From a checkpoint of a small autoregressive pixel model: 13200 steps, 90422 training examples.
Rows from block 4 of a small autoregressive pixel model, named by matrix and row number. Rows with one number belong to one neuron. Each number is 200 + 30 x the weight over its row's rms, rounded and kept within 0 to 999. All counts start at 0.
After each neuron's rows are labels from the 100 images, of 14976, where the neuron reaches its highest value: "top examples" is what is common among them. Only what is clearly more common there than usual is listed. The data: stained colorectal tissue patches (NCT-CRC-HE-100K). In brackets: how many of the 100, against the usual share in percent.
# fc1: MLP up (model.blocks.4.mlp.fc1.weight, 1024x256), inputs 0-63
# fc2: MLP down (model.blocks.4.mlp.fc2.weight, 256x1024, transposed), outputs 0-63

fc1.247,216,263,124,223,168,188,215,212,267,146,190,182,196,153,226,183,195,201,180,212,215,256,188,215,162,220,201,215,181,224,215,166,181,228,217,216,197,171,150,177,177,228,219,214,241,197,200,216,191,179,193,171,216,224,237,193,230,192,187,244,227,181,246,223
fc2.247,220,206,215,191,217,231,183,235,260,184,187,199,149,202,164,163,201,217,180,195,178,190,219,153,201,254,248,185,198,196,214,178,241,154,188,249,187,198,205,232,146,202,188,188,189,136,195,194,223,149,208,216,171,238,243,150,210,145,177,233,240,192,217,192
top examples: tissue: adipose tissue (57 vs 10.3)

fc1.595,187,230,232,223,169,168,230,223,181,217,173,216,216,181,208,205,195,181,259,220,186,209,242,156,170,234,157,218,196,137,159,209,223,199,206,174,252,197,177,149,162,202,202,223,195,218,162,219,177,143,247,150,197,161,227,191,210,189,188,202,211,149,205,181
fc2.595,199,185,163,187,214,219,192,222,174,203,185,176,150,188,194,197,173,166,137,199,193,211,261,192,134,164,208,169,140,201,191,215,204,240,196,141,214,189,217,250,190,177,196,188,241,219,244,240,232,232,251,165,175,156,207,224,203,195,207,174,245,243,212,170
top examples: tissue: mucus (54 vs 8.9)

fc1.615,188,229,156,161,145,239,173,189,150,242,190,212,180,229,217,206,229,173,235,192,197,202,185,244,222,182,217,201,169,191,189,222,236,151,222,206,164,224,148,198,251,216,249,164,230,217,227,250,233,203,215,128,204,226,147,201,218,179,186,234,169,185,240,193
fc2.615,247,180,254,204,187,223,214,227,210,180,222,246,188,177,206,230,149,222,172,163,161,196,216,208,185,180,230,155,201,179,208,203,193,250,191,174,213,193,186,212,223,163,174,185,164,250,233,183,198,193,233,218,188,225,217,235,189,219,223,210,229,219,234,190
top examples: tissue: debris (29 vs 11.1)

fc1.184,229,201,169,231,145,216,156,224,218,261,209,183,227,209,225,235,199,195,135,151,210,243,173,197,190,116,215,196,231,161,237,209,209,168,182,167,185,223,151,214,257,231,232,193,200,248,140,204,192,221,227,273,202,211,228,232,147,210,258,233,199,170,234,185
fc2.184,158,179,192,157,212,221,194,154,164,171,195,182,193,151,236,209,254,274,217,222,176,222,229,217,261,210,254,203,117,212,146,177,191,169,168,212,205,149,239,154,173,140,160,204,196,183,146,175,218,217,195,159,204,216,143,206,190,136,210,193,206,191,185,220
top examples: tissue: adipose tissue (37 vs 10.3); tissue: mucus (34 vs 8.9)

fc1.56,236,221,204,271,176,222,203,174,209,215,226,223,194,206,228,194,210,181,175,200,197,152,145,163,255,231,162,238,172,165,193,198,202,198,133,224,149,183,233,183,183,206,230,159,220,204,221,232,197,246,243,226,209,189,191,163,165,228,182,194,215,221,247,202
fc2.56,265,229,190,253,223,158,256,205,252,212,214,172,211,177,196,209,225,234,204,201,254,232,210,206,186,223,238,215,247,181,154,180,220,179,159,190,222,192,123,222,176,230,173,199,197,215,173,185,195,196,168,241,202,152,216,233,195,201,228,134,235,228,168,242
top examples: tissue: normal colon mucosa (54 vs 8.6); tissue: mucus (30 vs 8.9)

fc1.40,226,235,215,183,268,254,189,177,222,208,204,190,231,214,196,190,223,200,188,204,176,125,191,192,161,248,171,269,138,191,204,172,179,195,203,189,187,197,190,170,219,185,267,174,197,205,210,167,197,211,222,222,175,195,207,194,226,323,175,213,198,172,172,174
fc2.40,166,198,202,207,199,198,162,239,259,211,185,212,202,193,201,228,176,209,198,143,225,211,181,204,175,217,218,173,230,224,181,175,208,198,257,225,242,176,166,165,145,233,147,189,200,208,184,215,216,231,220,174,222,193,208,154,232,145,229,245,227,224,213,205
top examples: tissue: lymphocytes (44 vs 11.3); tissue: mucus (37 vs 8.9)

fc1.351,154,177,187,195,191,210,217,204,199,189,236,203,183,196,202,216,227,199,164,169,233,201,199,197,219,240,203,223,153,159,184,212,145,189,257,153,191,233,197,250,176,176,187,188,187,187,188,237,229,204,198,281,181,209,161,193,222,184,216,217,190,192,139,253
fc2.351,193,240,210,243,212,165,269,194,200,165,147,226,171,276,179,169,167,239,220,201,183,219,164,210,230,224,216,182,249,187,180,174,213,257,173,206,232,193,185,230,162,254,182,164,185,221,201,193,206,223,260,183,191,174,205,173,194,132,205,182,209,240,180,239
top examples: tissue: lymphocytes (82 vs 11.3)

fc1.557,166,141,248,193,212,164,207,163,205,235,168,221,153,209,225,232,241,195,187,204,209,193,148,165,184,231,183,204,161,167,244,217,211,212,251,225,210,185,228,222,158,200,190,151,217,190,190,233,232,165,201,171,201,191,164,177,166,211,221,223,174,198,180,215
fc2.557,206,237,194,240,170,247,192,234,244,179,199,188,169,274,167,189,192,172,237,194,186,244,220,203,187,187,175,208,242,201,241,178,237,195,185,170,193,171,165,181,188,218,156,188,215,223,235,183,186,194,206,223,256,170,186,213,190,216,140,147,220,113,251,164
top examples: tissue: lymphocytes (34 vs 11.3)

fc1.601,190,146,139,252,263,251,160,151,197,225,242,219,186,248,200,166,246,174,231,191,226,222,205,148,238,229,235,188,150,143,252,163,220,185,212,206,252,179,244,194,287,271,242,180,227,181,206,213,205,195,240,195,179,171,229,236,268,175,217,201,172,239,163,189
fc2.601,200,199,227,129,181,227,201,232,188,186,190,218,201,150,234,195,197,199,124,161,183,190,199,207,182,211,171,189,179,220,200,186,187,207,194,213,221,245,203,161,199,169,119,183,161,241,154,187,204,224,174,204,229,226,240,170,160,238,161,259,221,179,231,243
top examples: tissue: mucus (53 vs 8.9)

fc1.674,217,218,186,218,228,170,180,223,174,187,197,218,191,206,238,210,196,212,192,186,213,162,205,192,211,213,198,176,170,189,123,230,159,223,148,222,202,248,149,233,224,220,231,129,205,186,207,216,198,190,242,171,265,181,188,300,145,201,225,215,216,240,174,183
fc2.674,206,191,179,199,181,194,260,163,199,254,234,184,200,207,157,184,163,191,195,228,262,197,206,195,194,197,218,134,260,208,265,217,234,186,250,171,221,167,197,192,190,239,187,206,214,191,177,169,187,189,180,222,163,257,215,146,199,218,178,219,200,167,241,177
top examples: tissue: lymphocytes (30 vs 11.3)

fc1.644,190,164,241,201,132,235,170,186,226,211,210,196,252,211,196,275,215,208,196,218,236,198,140,140,201,219,122,173,196,201,215,226,183,188,242,170,241,168,173,189,235,163,230,174,208,194,192,272,233,141,142,163,175,190,226,204,236,227,193,204,200,220,218,230
fc2.644,184,167,205,199,150,272,200,215,182,236,219,208,208,189,226,149,206,218,237,203,229,193,221,190,237,193,224,180,235,184,171,222,204,164,194,276,214,172,209,209,176,198,181,197,223,184,218,142,266,216,225,212,222,210,218,185,182,218,177,178,182,208,200,206
top examples: tissue: smooth muscle (39 vs 13.4)

fc1.695,214,203,176,210,306,191,225,205,206,189,184,186,146,200,275,213,197,225,142,149,234,172,170,199,169,194,180,198,172,143,201,199,147,146,169,134,192,198,186,169,224,190,165,195,234,188,187,186,199,202,193,182,194,195,242,150,226,197,201,224,186,182,181,217
fc2.695,175,215,187,238,157,221,184,194,232,180,196,185,237,213,132,201,208,141,225,171,147,161,224,160,177,220,188,192,230,242,232,199,244,219,163,232,219,219,208,230,183,160,219,193,210,192,189,219,201,228,226,161,165,161,227,187,225,227,225,199,209,161,249,232
top examples: tissue: tumour epithelium (46 vs 14.9); tissue: normal colon mucosa (31 vs 8.6)

fc1.341,221,209,190,173,142,254,184,181,226,197,211,185,155,199,186,194,188,209,229,200,189,236,165,240,251,200,184,233,178,152,186,194,217,153,247,148,194,201,211,243,247,260,238,166,199,239,245,224,221,154,152,151,217,225,127,246,174,195,113,210,213,188,190,219
fc2.341,184,177,163,217,141,116,221,163,209,198,253,188,218,196,199,223,211,239,183,205,188,181,215,191,212,216,205,193,166,240,201,212,287,196,198,186,224,222,220,219,210,168,192,248,204,152,182,211,200,214,194,209,163,186,232,195,167,266,209,254,235,162,183,170
top examples: tissue: lymphocytes (44 vs 11.3)

fc1.536,138,170,196,203,235,199,213,207,191,243,171,181,220,176,239,205,236,208,230,210,209,200,190,207,249,141,216,118,224,187,235,252,194,94,213,255,166,187,208,166,204,207,199,237,205,254,259,196,206,125,128,233,203,170,166,216,255,185,231,243,196,210,165,211
fc2.536,188,170,186,174,192,193,199,183,240,209,183,204,146,164,174,226,173,173,183,214,195,203,223,166,111,211,240,189,227,182,210,174,177,207,222,212,186,205,218,171,153,156,210,179,212,213,205,186,182,221,208,191,212,216,176,198,184,215,210,211,165,229,244,223
top examples: tissue: normal colon mucosa (37 vs 8.6)

fc1.38,270,232,192,183,149,239,228,158,185,179,198,183,223,256,222,222,163,146,261,183,190,167,169,195,188,210,250,189,234,212,222,182,180,202,201,220,213,173,221,237,196,172,175,212,239,218,209,234,196,185,230,182,195,215,210,208,171,186,202,208,164,165,199,190
fc2.38,259,252,187,189,237,230,223,251,171,148,215,218,219,208,227,177,224,195,158,219,185,222,181,229,216,199,217,168,237,211,134,239,240,196,154,160,226,203,189,215,188,235,208,199,168,174,193,190,222,199,178,220,208,220,250,213,224,171,247,225,256,180,198,227
top examples: tissue: debris (74 vs 11.1)

fc1.67,238,238,239,215,209,158,183,155,190,179,180,225,263,243,172,252,224,172,178,170,183,185,173,243,192,222,181,195,191,186,140,185,191,248,211,138,182,240,204,172,239,200,177,169,138,241,227,216,192,239,154,187,199,135,231,212,187,220,209,219,209,203,139,174
fc2.67,168,162,247,127,177,225,229,195,192,241,190,173,216,194,161,231,126,212,235,180,204,227,191,186,164,170,215,235,234,209,182,194,196,156,174,217,197,195,200,246,216,214,128,194,273,206,188,195,190,203,216,185,197,226,173,211,210,161,227,182,176,185,233,241
top examples: tissue: smooth muscle (40 vs 13.4); tissue: debris (34 vs 11.1)

fc1.647,218,180,158,202,175,180,205,174,199,192,236,219,210,195,177,193,203,212,201,197,182,187,172,249,232,189,186,244,170,199,219,213,160,136,214,225,196,185,201,154,182,204,198,262,216,178,230,197,170,198,226,208,201,176,194,167,175,234,209,241,178,206,221,266
fc2.647,168,229,228,209,235,245,197,194,240,179,207,118,230,222,227,228,205,153,163,220,181,223,207,156,191,209,199,209,177,176,205,247,172,190,203,199,172,177,234,232,190,192,195,188,168,252,151,170,211,216,211,145,186,243,199,185,258,166,233,158,194,228,189,184
top examples: tissue: mucus (40 vs 8.9)

fc1.662,213,193,187,220,201,216,174,233,169,163,193,243,245,259,199,222,233,151,234,205,222,133,201,220,190,228,148,243,221,165,191,154,235,180,206,173,237,223,234,174,205,201,144,167,198,146,244,211,278,180,214,195,223,128,208,186,152,196,250,173,200,219,166,251
fc2.662,209,215,177,225,187,187,173,160,179,193,183,204,185,154,185,182,133,222,216,162,202,218,188,208,228,224,203,167,200,186,188,198,182,185,200,241,177,207,175,225,210,177,165,171,180,278,219,225,220,206,173,201,166,210,209,169,248,188,146,196,208,241,202,236
top examples: tissue: debris (35 vs 11.1)

fc1.177,210,175,233,178,168,177,180,175,187,136,211,155,254,163,203,164,207,176,194,216,207,245,167,202,275,221,197,198,202,262,222,177,195,190,193,195,181,176,141,144,207,203,164,183,216,209,151,205,210,215,155,221,194,219,204,240,241,239,158,215,198,227,218,240
fc2.177,210,162,203,218,169,188,181,243,187,247,177,149,203,146,212,222,215,204,163,220,182,178,258,198,227,187,185,200,216,164,225,193,164,224,186,221,195,139,180,186,192,200,149,194,175,223,213,178,216,173,206,245,217,190,172,147,148,149,215,250,185,195,212,168
top examples: tissue: smooth muscle (34 vs 13.4)

fc1.515,213,207,191,223,182,232,235,127,207,192,241,190,257,161,162,229,184,185,190,176,139,220,154,206,175,191,240,211,192,215,179,180,151,205,228,115,245,191,233,147,179,178,236,244,203,185,196,207,225,168,175,207,263,185,209,170,198,184,192,220,187,160,207,204
fc2.515,212,164,198,175,218,203,209,222,252,233,219,201,188,245,176,147,221,223,203,235,231,166,248,169,168,147,165,193,191,204,216,207,209,234,216,221,190,226,176,233,157,225,199,173,195,257,208,212,175,227,203,217,157,180,192,216,171,160,154,154,186,191,162,186
top examples: tissue: normal colon mucosa (25 vs 8.6)

fc1.592,175,220,182,210,220,169,220,189,188,181,192,158,253,203,215,191,170,189,179,180,217,158,200,213,225,202,202,194,175,185,166,203,192,179,162,186,163,224,186,191,193,222,201,183,131,220,157,179,241,165,190,122,162,188,226,193,198,204,194,178,208,139,258,203
fc2.592,217,203,194,226,192,253,264,215,225,205,201,208,186,209,151,179,233,178,201,208,156,195,198,192,214,199,165,239,153,191,211,147,181,200,232,297,200,192,184,101,222,209,168,196,163,228,230,218,262,239,251,241,223,160,206,231,176,204,168,196,229,214,189,248
top examples: tissue: cancer-associated stroma (45 vs 10.8)

fc1.464,206,120,169,206,145,203,220,179,196,241,173,216,188,175,246,222,212,178,233,164,206,176,195,197,230,242,224,167,188,209,211,208,169,176,155,163,137,140,235,232,181,231,215,174,209,187,180,241,163,215,201,197,213,211,172,201,196,212,210,217,230,197,206,181
fc2.464,208,225,225,162,249,202,172,153,178,215,182,234,139,214,202,157,207,193,208,208,214,227,165,215,195,174,197,201,222,202,162,139,217,226,215,238,232,211,196,177,214,157,178,260,172,181,243,154,197,169,184,176,215,181,183,184,193,199,189,176,189,205,180,200
top examples: tissue: lymphocytes (63 vs 11.3)

fc1.602,246,159,216,263,218,198,127,177,213,200,194,174,249,218,220,202,225,170,238,238,178,181,199,241,183,181,164,243,246,237,156,127,205,176,197,174,187,180,194,181,217,242,192,228,183,193,173,198,184,227,181,218,207,212,166,201,189,203,199,192,171,234,254,182
fc2.602,175,234,222,158,186,160,219,170,199,203,220,235,154,220,205,184,184,232,195,237,169,210,221,143,208,211,291,232,134,181,189,245,234,167,192,217,200,244,226,184,205,189,224,184,220,191,169,223,197,194,194,201,199,162,180,220,227,168,235,202,226,229,174,196
top examples: tissue: adipose tissue (33 vs 10.3)

fc1.117,197,198,130,251,241,222,205,230,171,251,201,219,218,207,186,220,169,231,213,199,186,177,189,153,247,215,188,205,222,193,203,222,268,209,197,178,170,188,171,156,201,196,238,183,193,213,246,226,224,170,202,161,169,213,156,175,180,178,208,240,254,153,185,247
fc2.117,199,198,196,149,202,213,138,216,211,189,237,183,155,180,204,237,213,211,178,188,198,203,187,206,208,236,226,170,162,217,234,231,211,213,224,219,186,183,217,258,226,249,188,221,184,194,176,227,227,235,189,205,243,242,215,270,224,194,206,213,222,272,185,196
top examples: tissue: mucus (50 vs 8.9)

fc1.675,200,210,259,258,203,204,233,181,188,144,187,185,191,198,187,144,226,191,153,182,229,227,168,195,217,200,241,231,180,189,206,229,210,168,189,216,244,153,233,202,209,218,181,252,167,191,226,236,203,167,211,231,260,251,219,153,133,205,188,152,218,231,258,217
fc2.675,168,184,173,221,250,175,246,210,181,253,205,223,212,163,218,205,233,215,237,258,181,192,188,193,203,217,198,211,169,197,188,188,244,206,254,202,275,216,202,213,208,218,179,220,244,225,202,234,172,230,156,178,192,192,185,211,210,244,291,193,193,161,171,174
top examples: tissue: mucus (38 vs 8.9)

fc1.596,204,216,219,191,220,208,217,218,165,275,197,183,203,241,225,201,163,171,212,168,198,214,154,195,230,151,244,188,201,210,204,213,141,188,187,177,187,181,223,180,213,156,200,200,242,167,167,189,214,180,177,158,238,208,190,126,229,172,152,163,181,178,274,233
fc2.596,226,257,184,186,202,183,183,186,216,191,163,212,229,234,191,254,174,243,141,200,219,225,217,205,189,254,176,212,233,194,162,211,226,200,172,165,149,251,168,223,172,183,247,159,176,220,204,222,202,177,183,182,182,181,222,205,244,195,260,152,179,227,178,209
top examples: tissue: mucus (57 vs 8.9)

fc1.421,268,239,166,196,201,201,180,201,188,137,211,129,204,195,201,178,127,202,195,180,240,154,174,188,246,235,199,166,194,192,221,199,196,184,217,175,227,230,181,190,154,208,231,212,253,221,213,244,177,140,214,221,227,190,187,214,277,283,272,182,210,146,205,208
fc2.421,180,248,215,218,227,177,194,224,188,242,201,228,157,177,187,226,214,211,251,177,189,215,156,209,184,167,202,209,169,250,170,195,191,238,205,244,203,140,173,198,204,178,190,245,193,201,217,198,211,181,182,176,186,136,237,225,169,190,176,189,246,168,223,120
top examples: tissue: mucus (39 vs 8.9); tissue: normal colon mucosa (35 vs 8.6)

fc1.573,184,181,227,240,187,216,258,153,215,198,194,216,180,179,264,260,192,145,205,190,200,176,242,186,250,208,202,196,216,226,193,189,158,175,228,152,215,190,179,224,192,197,210,178,187,210,136,245,177,220,200,206,223,191,182,185,186,134,171,241,152,229,198,190
fc2.573,203,174,191,180,200,236,207,220,180,216,237,213,212,182,154,148,225,224,246,214,191,211,185,195,179,195,233,233,180,208,165,201,241,187,203,257,204,203,206,199,156,200,268,160,241,206,253,170,228,228,209,220,197,187,208,215,146,215,191,214,217,228,175,268
top examples: tissue: lymphocytes (56 vs 11.3); tissue: normal colon mucosa (34 vs 8.6)

fc1.282,177,228,160,162,193,178,203,229,210,174,227,153,228,245,275,150,154,143,183,247,243,181,205,163,182,238,236,201,193,162,252,230,179,249,184,272,219,191,169,177,178,173,202,163,253,207,158,228,196,188,201,224,194,199,188,213,233,220,179,255,188,230,247,210
fc2.282,249,245,184,188,188,254,173,187,236,211,198,221,202,172,186,243,123,194,181,205,224,199,238,208,182,183,215,203,150,135,175,255,277,171,178,214,252,177,225,224,167,194,195,217,257,152,217,141,244,219,161,132,232,166,180,181,191,151,194,228,215,233,197,206
top examples: tissue: smooth muscle (49 vs 13.4)

fc1.712,194,167,184,273,229,193,192,157,191,196,201,189,238,216,180,165,225,221,186,275,203,256,206,169,254,199,160,217,205,201,188,198,206,209,260,148,162,199,236,158,288,206,243,253,185,247,179,195,202,177,144,211,212,155,161,179,188,173,241,147,267,206,177,161
fc2.712,188,198,177,187,214,191,193,239,262,233,209,258,176,200,196,222,208,220,216,192,191,185,200,180,206,168,181,183,223,157,202,142,231,232,170,233,194,176,169,175,153,205,208,163,170,195,137,247,252,194,181,236,216,214,191,193,228,194,151,239,188,205,212,211
top examples: tissue: debris (46 vs 11.1)

fc1.497,159,203,236,166,190,186,243,203,209,168,198,262,206,126,172,175,170,198,201,177,209,256,224,204,207,227,219,220,188,254,210,194,185,225,198,211,213,190,139,248,187,228,175,204,153,175,234,197,145,214,219,205,180,194,119,291,217,210,213,160,233,185,222,216
fc2.497,290,211,217,208,194,216,194,180,199,251,231,153,234,186,243,215,220,243,182,281,261,164,201,222,177,161,222,221,160,176,187,215,165,175,168,189,169,222,137,167,211,119,179,148,225,194,205,171,198,192,220,266,216,222,195,149,180,138,153,193,199,215,176,169
top examples: tissue: smooth muscle (86 vs 13.4)

fc1.669,170,181,199,229,153,205,218,147,211,194,195,179,143,194,180,211,219,214,173,201,226,181,235,162,194,227,185,219,196,196,175,230,142,229,191,157,243,195,179,154,183,219,193,174,185,197,210,202,189,216,164,233,223,209,279,217,161,141,159,157,193,165,228,127
fc2.669,209,126,204,149,213,162,175,243,159,195,191,200,240,208,221,178,181,213,216,215,137,230,139,222,240,167,172,160,173,171,181,233,200,227,226,201,211,189,214,217,215,203,182,244,219,208,149,174,225,157,209,231,213,239,158,141,211,251,207,184,229,230,203,224
top examples: tissue: lymphocytes (57 vs 11.3)

fc1.51,209,187,157,207,212,202,241,196,232,258,162,193,234,233,211,258,195,267,185,223,219,240,212,227,181,165,225,216,191,171,156,175,235,190,214,193,161,192,268,140,209,241,238,207,225,175,227,189,156,219,234,216,225,171,246,239,185,152,221,153,214,182,228,174
fc2.51,211,174,200,194,219,198,207,223,160,180,255,195,195,191,165,210,185,142,176,229,149,212,211,208,207,237,186,225,213,227,248,225,200,173,158,192,207,229,153,213,161,211,164,145,161,233,164,203,215,180,224,190,189,226,256,227,148,218,171,198,191,152,139,228
top examples: tissue: smooth muscle (46 vs 13.4)

fc1.204,249,188,199,130,224,234,272,185,196,195,204,161,216,209,226,224,142,154,160,223,219,207,226,214,171,243,205,181,202,221,189,227,164,203,178,165,190,195,177,169,236,190,191,209,178,172,206,174,184,179,201,188,236,200,198,236,204,207,167,206,225,230,168,255
fc2.204,215,211,182,231,213,212,206,230,191,162,234,221,169,183,209,233,248,222,166,201,150,212,184,179,120,163,237,228,147,240,184,183,233,135,236,231,248,160,203,214,190,145,217,210,206,264,170,237,195,203,236,205,160,190,234,203,203,205,172,167,229,180,222,210
top examples: tissue: mucus (28 vs 8.9)

fc1.402,156,215,222,213,235,210,181,231,201,180,174,158,216,215,216,203,181,226,236,209,219,149,238,218,187,230,214,177,223,231,150,151,161,209,207,149,144,175,206,206,173,146,217,176,193,200,185,204,219,200,228,192,185,225,210,189,214,226,235,215,225,235,185,219
fc2.402,235,138,176,179,248,163,250,147,232,217,181,249,211,131,208,220,250,185,182,167,194,190,213,187,208,175,110,218,186,216,196,218,248,222,213,230,198,260,196,241,200,208,176,233,206,214,204,205,155,218,175,218,182,149,206,205,167,185,172,178,209,183,184,231
top examples: tissue: normal colon mucosa (38 vs 8.6)

fc1.516,199,213,170,222,157,229,207,225,233,184,205,229,212,191,209,244,197,248,216,200,213,163,158,136,204,214,219,255,202,152,215,176,253,219,173,135,178,190,214,209,258,181,156,198,228,202,225,149,177,239,215,250,188,229,195,238,132,244,171,179,176,178,151,219
fc2.516,144,188,179,168,238,212,184,203,187,183,129,212,213,192,227,235,220,195,182,142,188,203,126,216,199,178,163,169,204,204,170,250,181,231,247,200,194,201,164,191,221,222,146,245,223,195,183,226,183,151,219,138,204,192,165,251,207,198,221,173,187,184,225,194
top examples: tissue: lymphocytes (91 vs 11.3)

fc1.260,228,161,169,272,226,204,180,183,171,238,220,222,197,196,175,204,207,235,216,187,227,193,242,296,205,210,236,203,161,246,225,223,239,126,191,199,171,194,171,227,175,211,203,240,201,222,199,183,184,216,211,155,206,232,246,193,156,217,197,174,224,163,205,293
fc2.260,146,262,193,205,215,212,181,158,144,158,132,165,205,196,222,204,233,165,229,220,233,222,213,245,194,251,191,174,136,159,152,220,191,198,188,232,216,163,211,161,163,222,257,213,154,233,208,225,202,175,195,236,185,225,181,225,201,193,226,201,219,237,178,173
top examples: tissue: adipose tissue (54 vs 10.3)

fc1.218,224,282,166,258,193,233,196,181,230,170,197,161,204,223,237,164,214,220,242,196,157,157,139,210,203,182,194,189,171,247,213,211,241,224,220,241,201,142,221,200,219,184,244,226,198,200,189,220,183,194,203,156,288,165,137,169,142,204,209,229,219,237,201,199
fc2.218,213,188,242,188,173,228,235,183,241,199,191,215,207,173,165,259,234,140,175,221,194,223,198,238,189,204,202,218,215,212,193,154,255,216,186,251,181,193,206,189,242,145,171,235,229,244,177,151,180,222,252,207,204,175,175,227,176,227,198,193,273,227,206,201
top examples: tissue: debris (70 vs 11.1)

fc1.243,217,197,228,190,242,223,213,234,158,229,143,248,195,228,175,258,229,186,186,192,169,155,255,190,189,173,182,239,220,164,171,224,200,201,162,208,228,215,157,217,204,204,198,204,203,221,196,244,196,244,158,220,170,152,165,133,218,126,150,194,226,174,165,224
fc2.243,191,197,194,239,208,196,189,151,183,178,234,220,226,213,180,177,214,203,187,234,223,188,213,206,205,199,244,230,194,187,223,204,166,213,218,186,221,189,240,120,167,154,218,140,235,199,241,167,251,160,225,167,238,204,207,169,159,185,232,211,168,182,210,185
top examples: tissue: tumour epithelium (49 vs 14.9)

fc1.759,183,237,251,159,229,216,266,150,212,193,156,232,224,219,209,172,130,220,150,182,170,203,237,173,230,203,180,133,217,194,209,245,214,173,202,166,148,235,210,169,211,145,189,152,210,215,145,182,209,203,206,205,207,211,159,201,184,215,187,235,158,222,222,262
fc2.759,230,153,217,210,205,177,158,222,176,179,234,130,249,147,212,182,207,156,176,166,196,197,188,198,221,193,245,207,188,189,246,188,220,235,220,196,194,250,189,203,212,187,231,203,181,182,229,221,221,194,217,180,171,217,231,234,199,254,235,203,210,157,168,150
top examples: tissue: mucus (29 vs 8.9)

fc1.460,206,215,157,216,246,244,201,210,196,186,245,230,239,161,224,256,195,195,225,246,202,195,169,221,167,203,139,246,235,177,194,211,214,182,141,228,206,223,215,196,169,220,170,180,197,216,235,189,235,183,129,202,188,225,201,168,185,193,210,216,137,212,155,220
fc2.460,233,182,187,160,208,169,192,187,142,186,207,181,165,222,218,205,167,180,164,246,169,179,214,149,239,182,202,172,201,216,190,200,191,208,190,256,196,238,137,151,211,202,184,207,197,228,172,227,261,162,222,204,168,205,145,199,232,164,174,212,137,225,183,207
top examples: tissue: normal colon mucosa (40 vs 8.6); tissue: debris (38 vs 11.1)

fc1.217,216,225,191,192,199,231,185,187,205,182,211,230,212,237,209,185,200,240,170,230,194,172,165,208,168,192,201,207,201,153,158,161,158,198,227,167,161,263,192,218,159,159,172,224,212,245,204,174,197,125,212,184,200,206,192,184,224,286,232,168,234,164,179,159
fc2.217,180,161,204,197,255,186,202,215,238,228,187,245,201,166,190,185,157,183,187,204,206,214,232,194,207,197,186,182,208,245,196,143,191,217,184,196,190,175,237,187,188,277,230,161,172,191,211,232,176,227,160,210,218,133,203,210,212,195,218,224,189,187,179,223
top examples: tissue: normal colon mucosa (32 vs 8.6)

fc1.617,203,232,242,161,146,223,234,254,214,197,158,194,204,191,218,196,202,211,170,237,221,204,185,192,186,129,172,210,206,187,201,166,264,203,181,232,164,173,168,160,270,248,231,183,224,189,176,167,182,192,234,199,188,149,243,236,171,172,254,228,229,213,218,197
fc2.617,219,208,250,175,246,150,205,198,150,201,215,177,178,183,187,189,195,241,199,199,197,211,178,191,223,226,224,164,255,158,165,166,203,245,262,254,202,193,219,192,181,159,216,202,191,212,220,197,254,192,206,172,207,262,148,206,199,220,190,217,236,251,201,175
top examples: tissue: adipose tissue (29 vs 10.3)

fc1.171,172,237,224,168,163,131,197,186,225,224,217,172,185,164,209,198,228,169,232,175,227,220,184,144,150,154,205,256,147,230,162,227,198,224,208,165,190,236,204,193,201,226,257,236,156,182,213,204,257,186,200,151,156,175,194,193,271,185,192,170,167,244,177,172
fc2.171,212,240,160,179,223,262,160,187,166,196,161,207,178,201,209,226,156,224,219,166,199,156,249,193,179,202,179,177,238,228,228,255,180,160,173,196,227,176,206,180,156,191,146,243,263,207,222,227,165,215,203,247,180,260,171,230,138,190,221,189,283,152,239,176
top examples: tissue: normal colon mucosa (41 vs 8.6)

fc1.495,224,154,168,185,225,242,177,186,250,168,213,216,263,247,222,173,182,196,231,224,192,226,179,171,188,181,161,183,182,191,190,287,175,195,213,168,209,203,164,221,228,220,197,182,162,167,245,159,197,174,210,152,245,237,172,201,157,182,215,186,218,198,258,231
fc2.495,218,216,177,214,178,257,175,208,191,188,242,170,227,152,236,246,197,188,230,211,260,200,193,221,241,227,219,177,197,184,159,186,163,188,243,165,254,175,196,206,242,190,222,192,228,242,176,244,185,227,170,226,191,187,264,237,156,226,187,176,181,229,187,212
top examples: tissue: adipose tissue (55 vs 10.3); tissue: tumour epithelium (37 vs 14.9)

fc1.106,223,168,194,218,207,213,294,186,182,145,200,174,147,145,254,233,181,215,208,168,241,252,186,186,245,217,192,217,152,168,182,184,196,184,206,163,241,202,208,192,166,130,241,181,185,205,223,251,176,233,188,198,207,216,232,208,230,196,216,166,180,128,203,192
fc2.106,185,216,179,220,193,233,170,215,166,228,217,188,216,201,179,201,236,205,175,197,191,162,232,143,191,141,214,194,179,192,186,224,195,196,230,260,185,216,245,241,228,243,165,210,213,256,215,187,180,191,226,192,197,178,185,207,200,211,192,210,207,251,212,200
top examples: tissue: mucus (25 vs 8.9)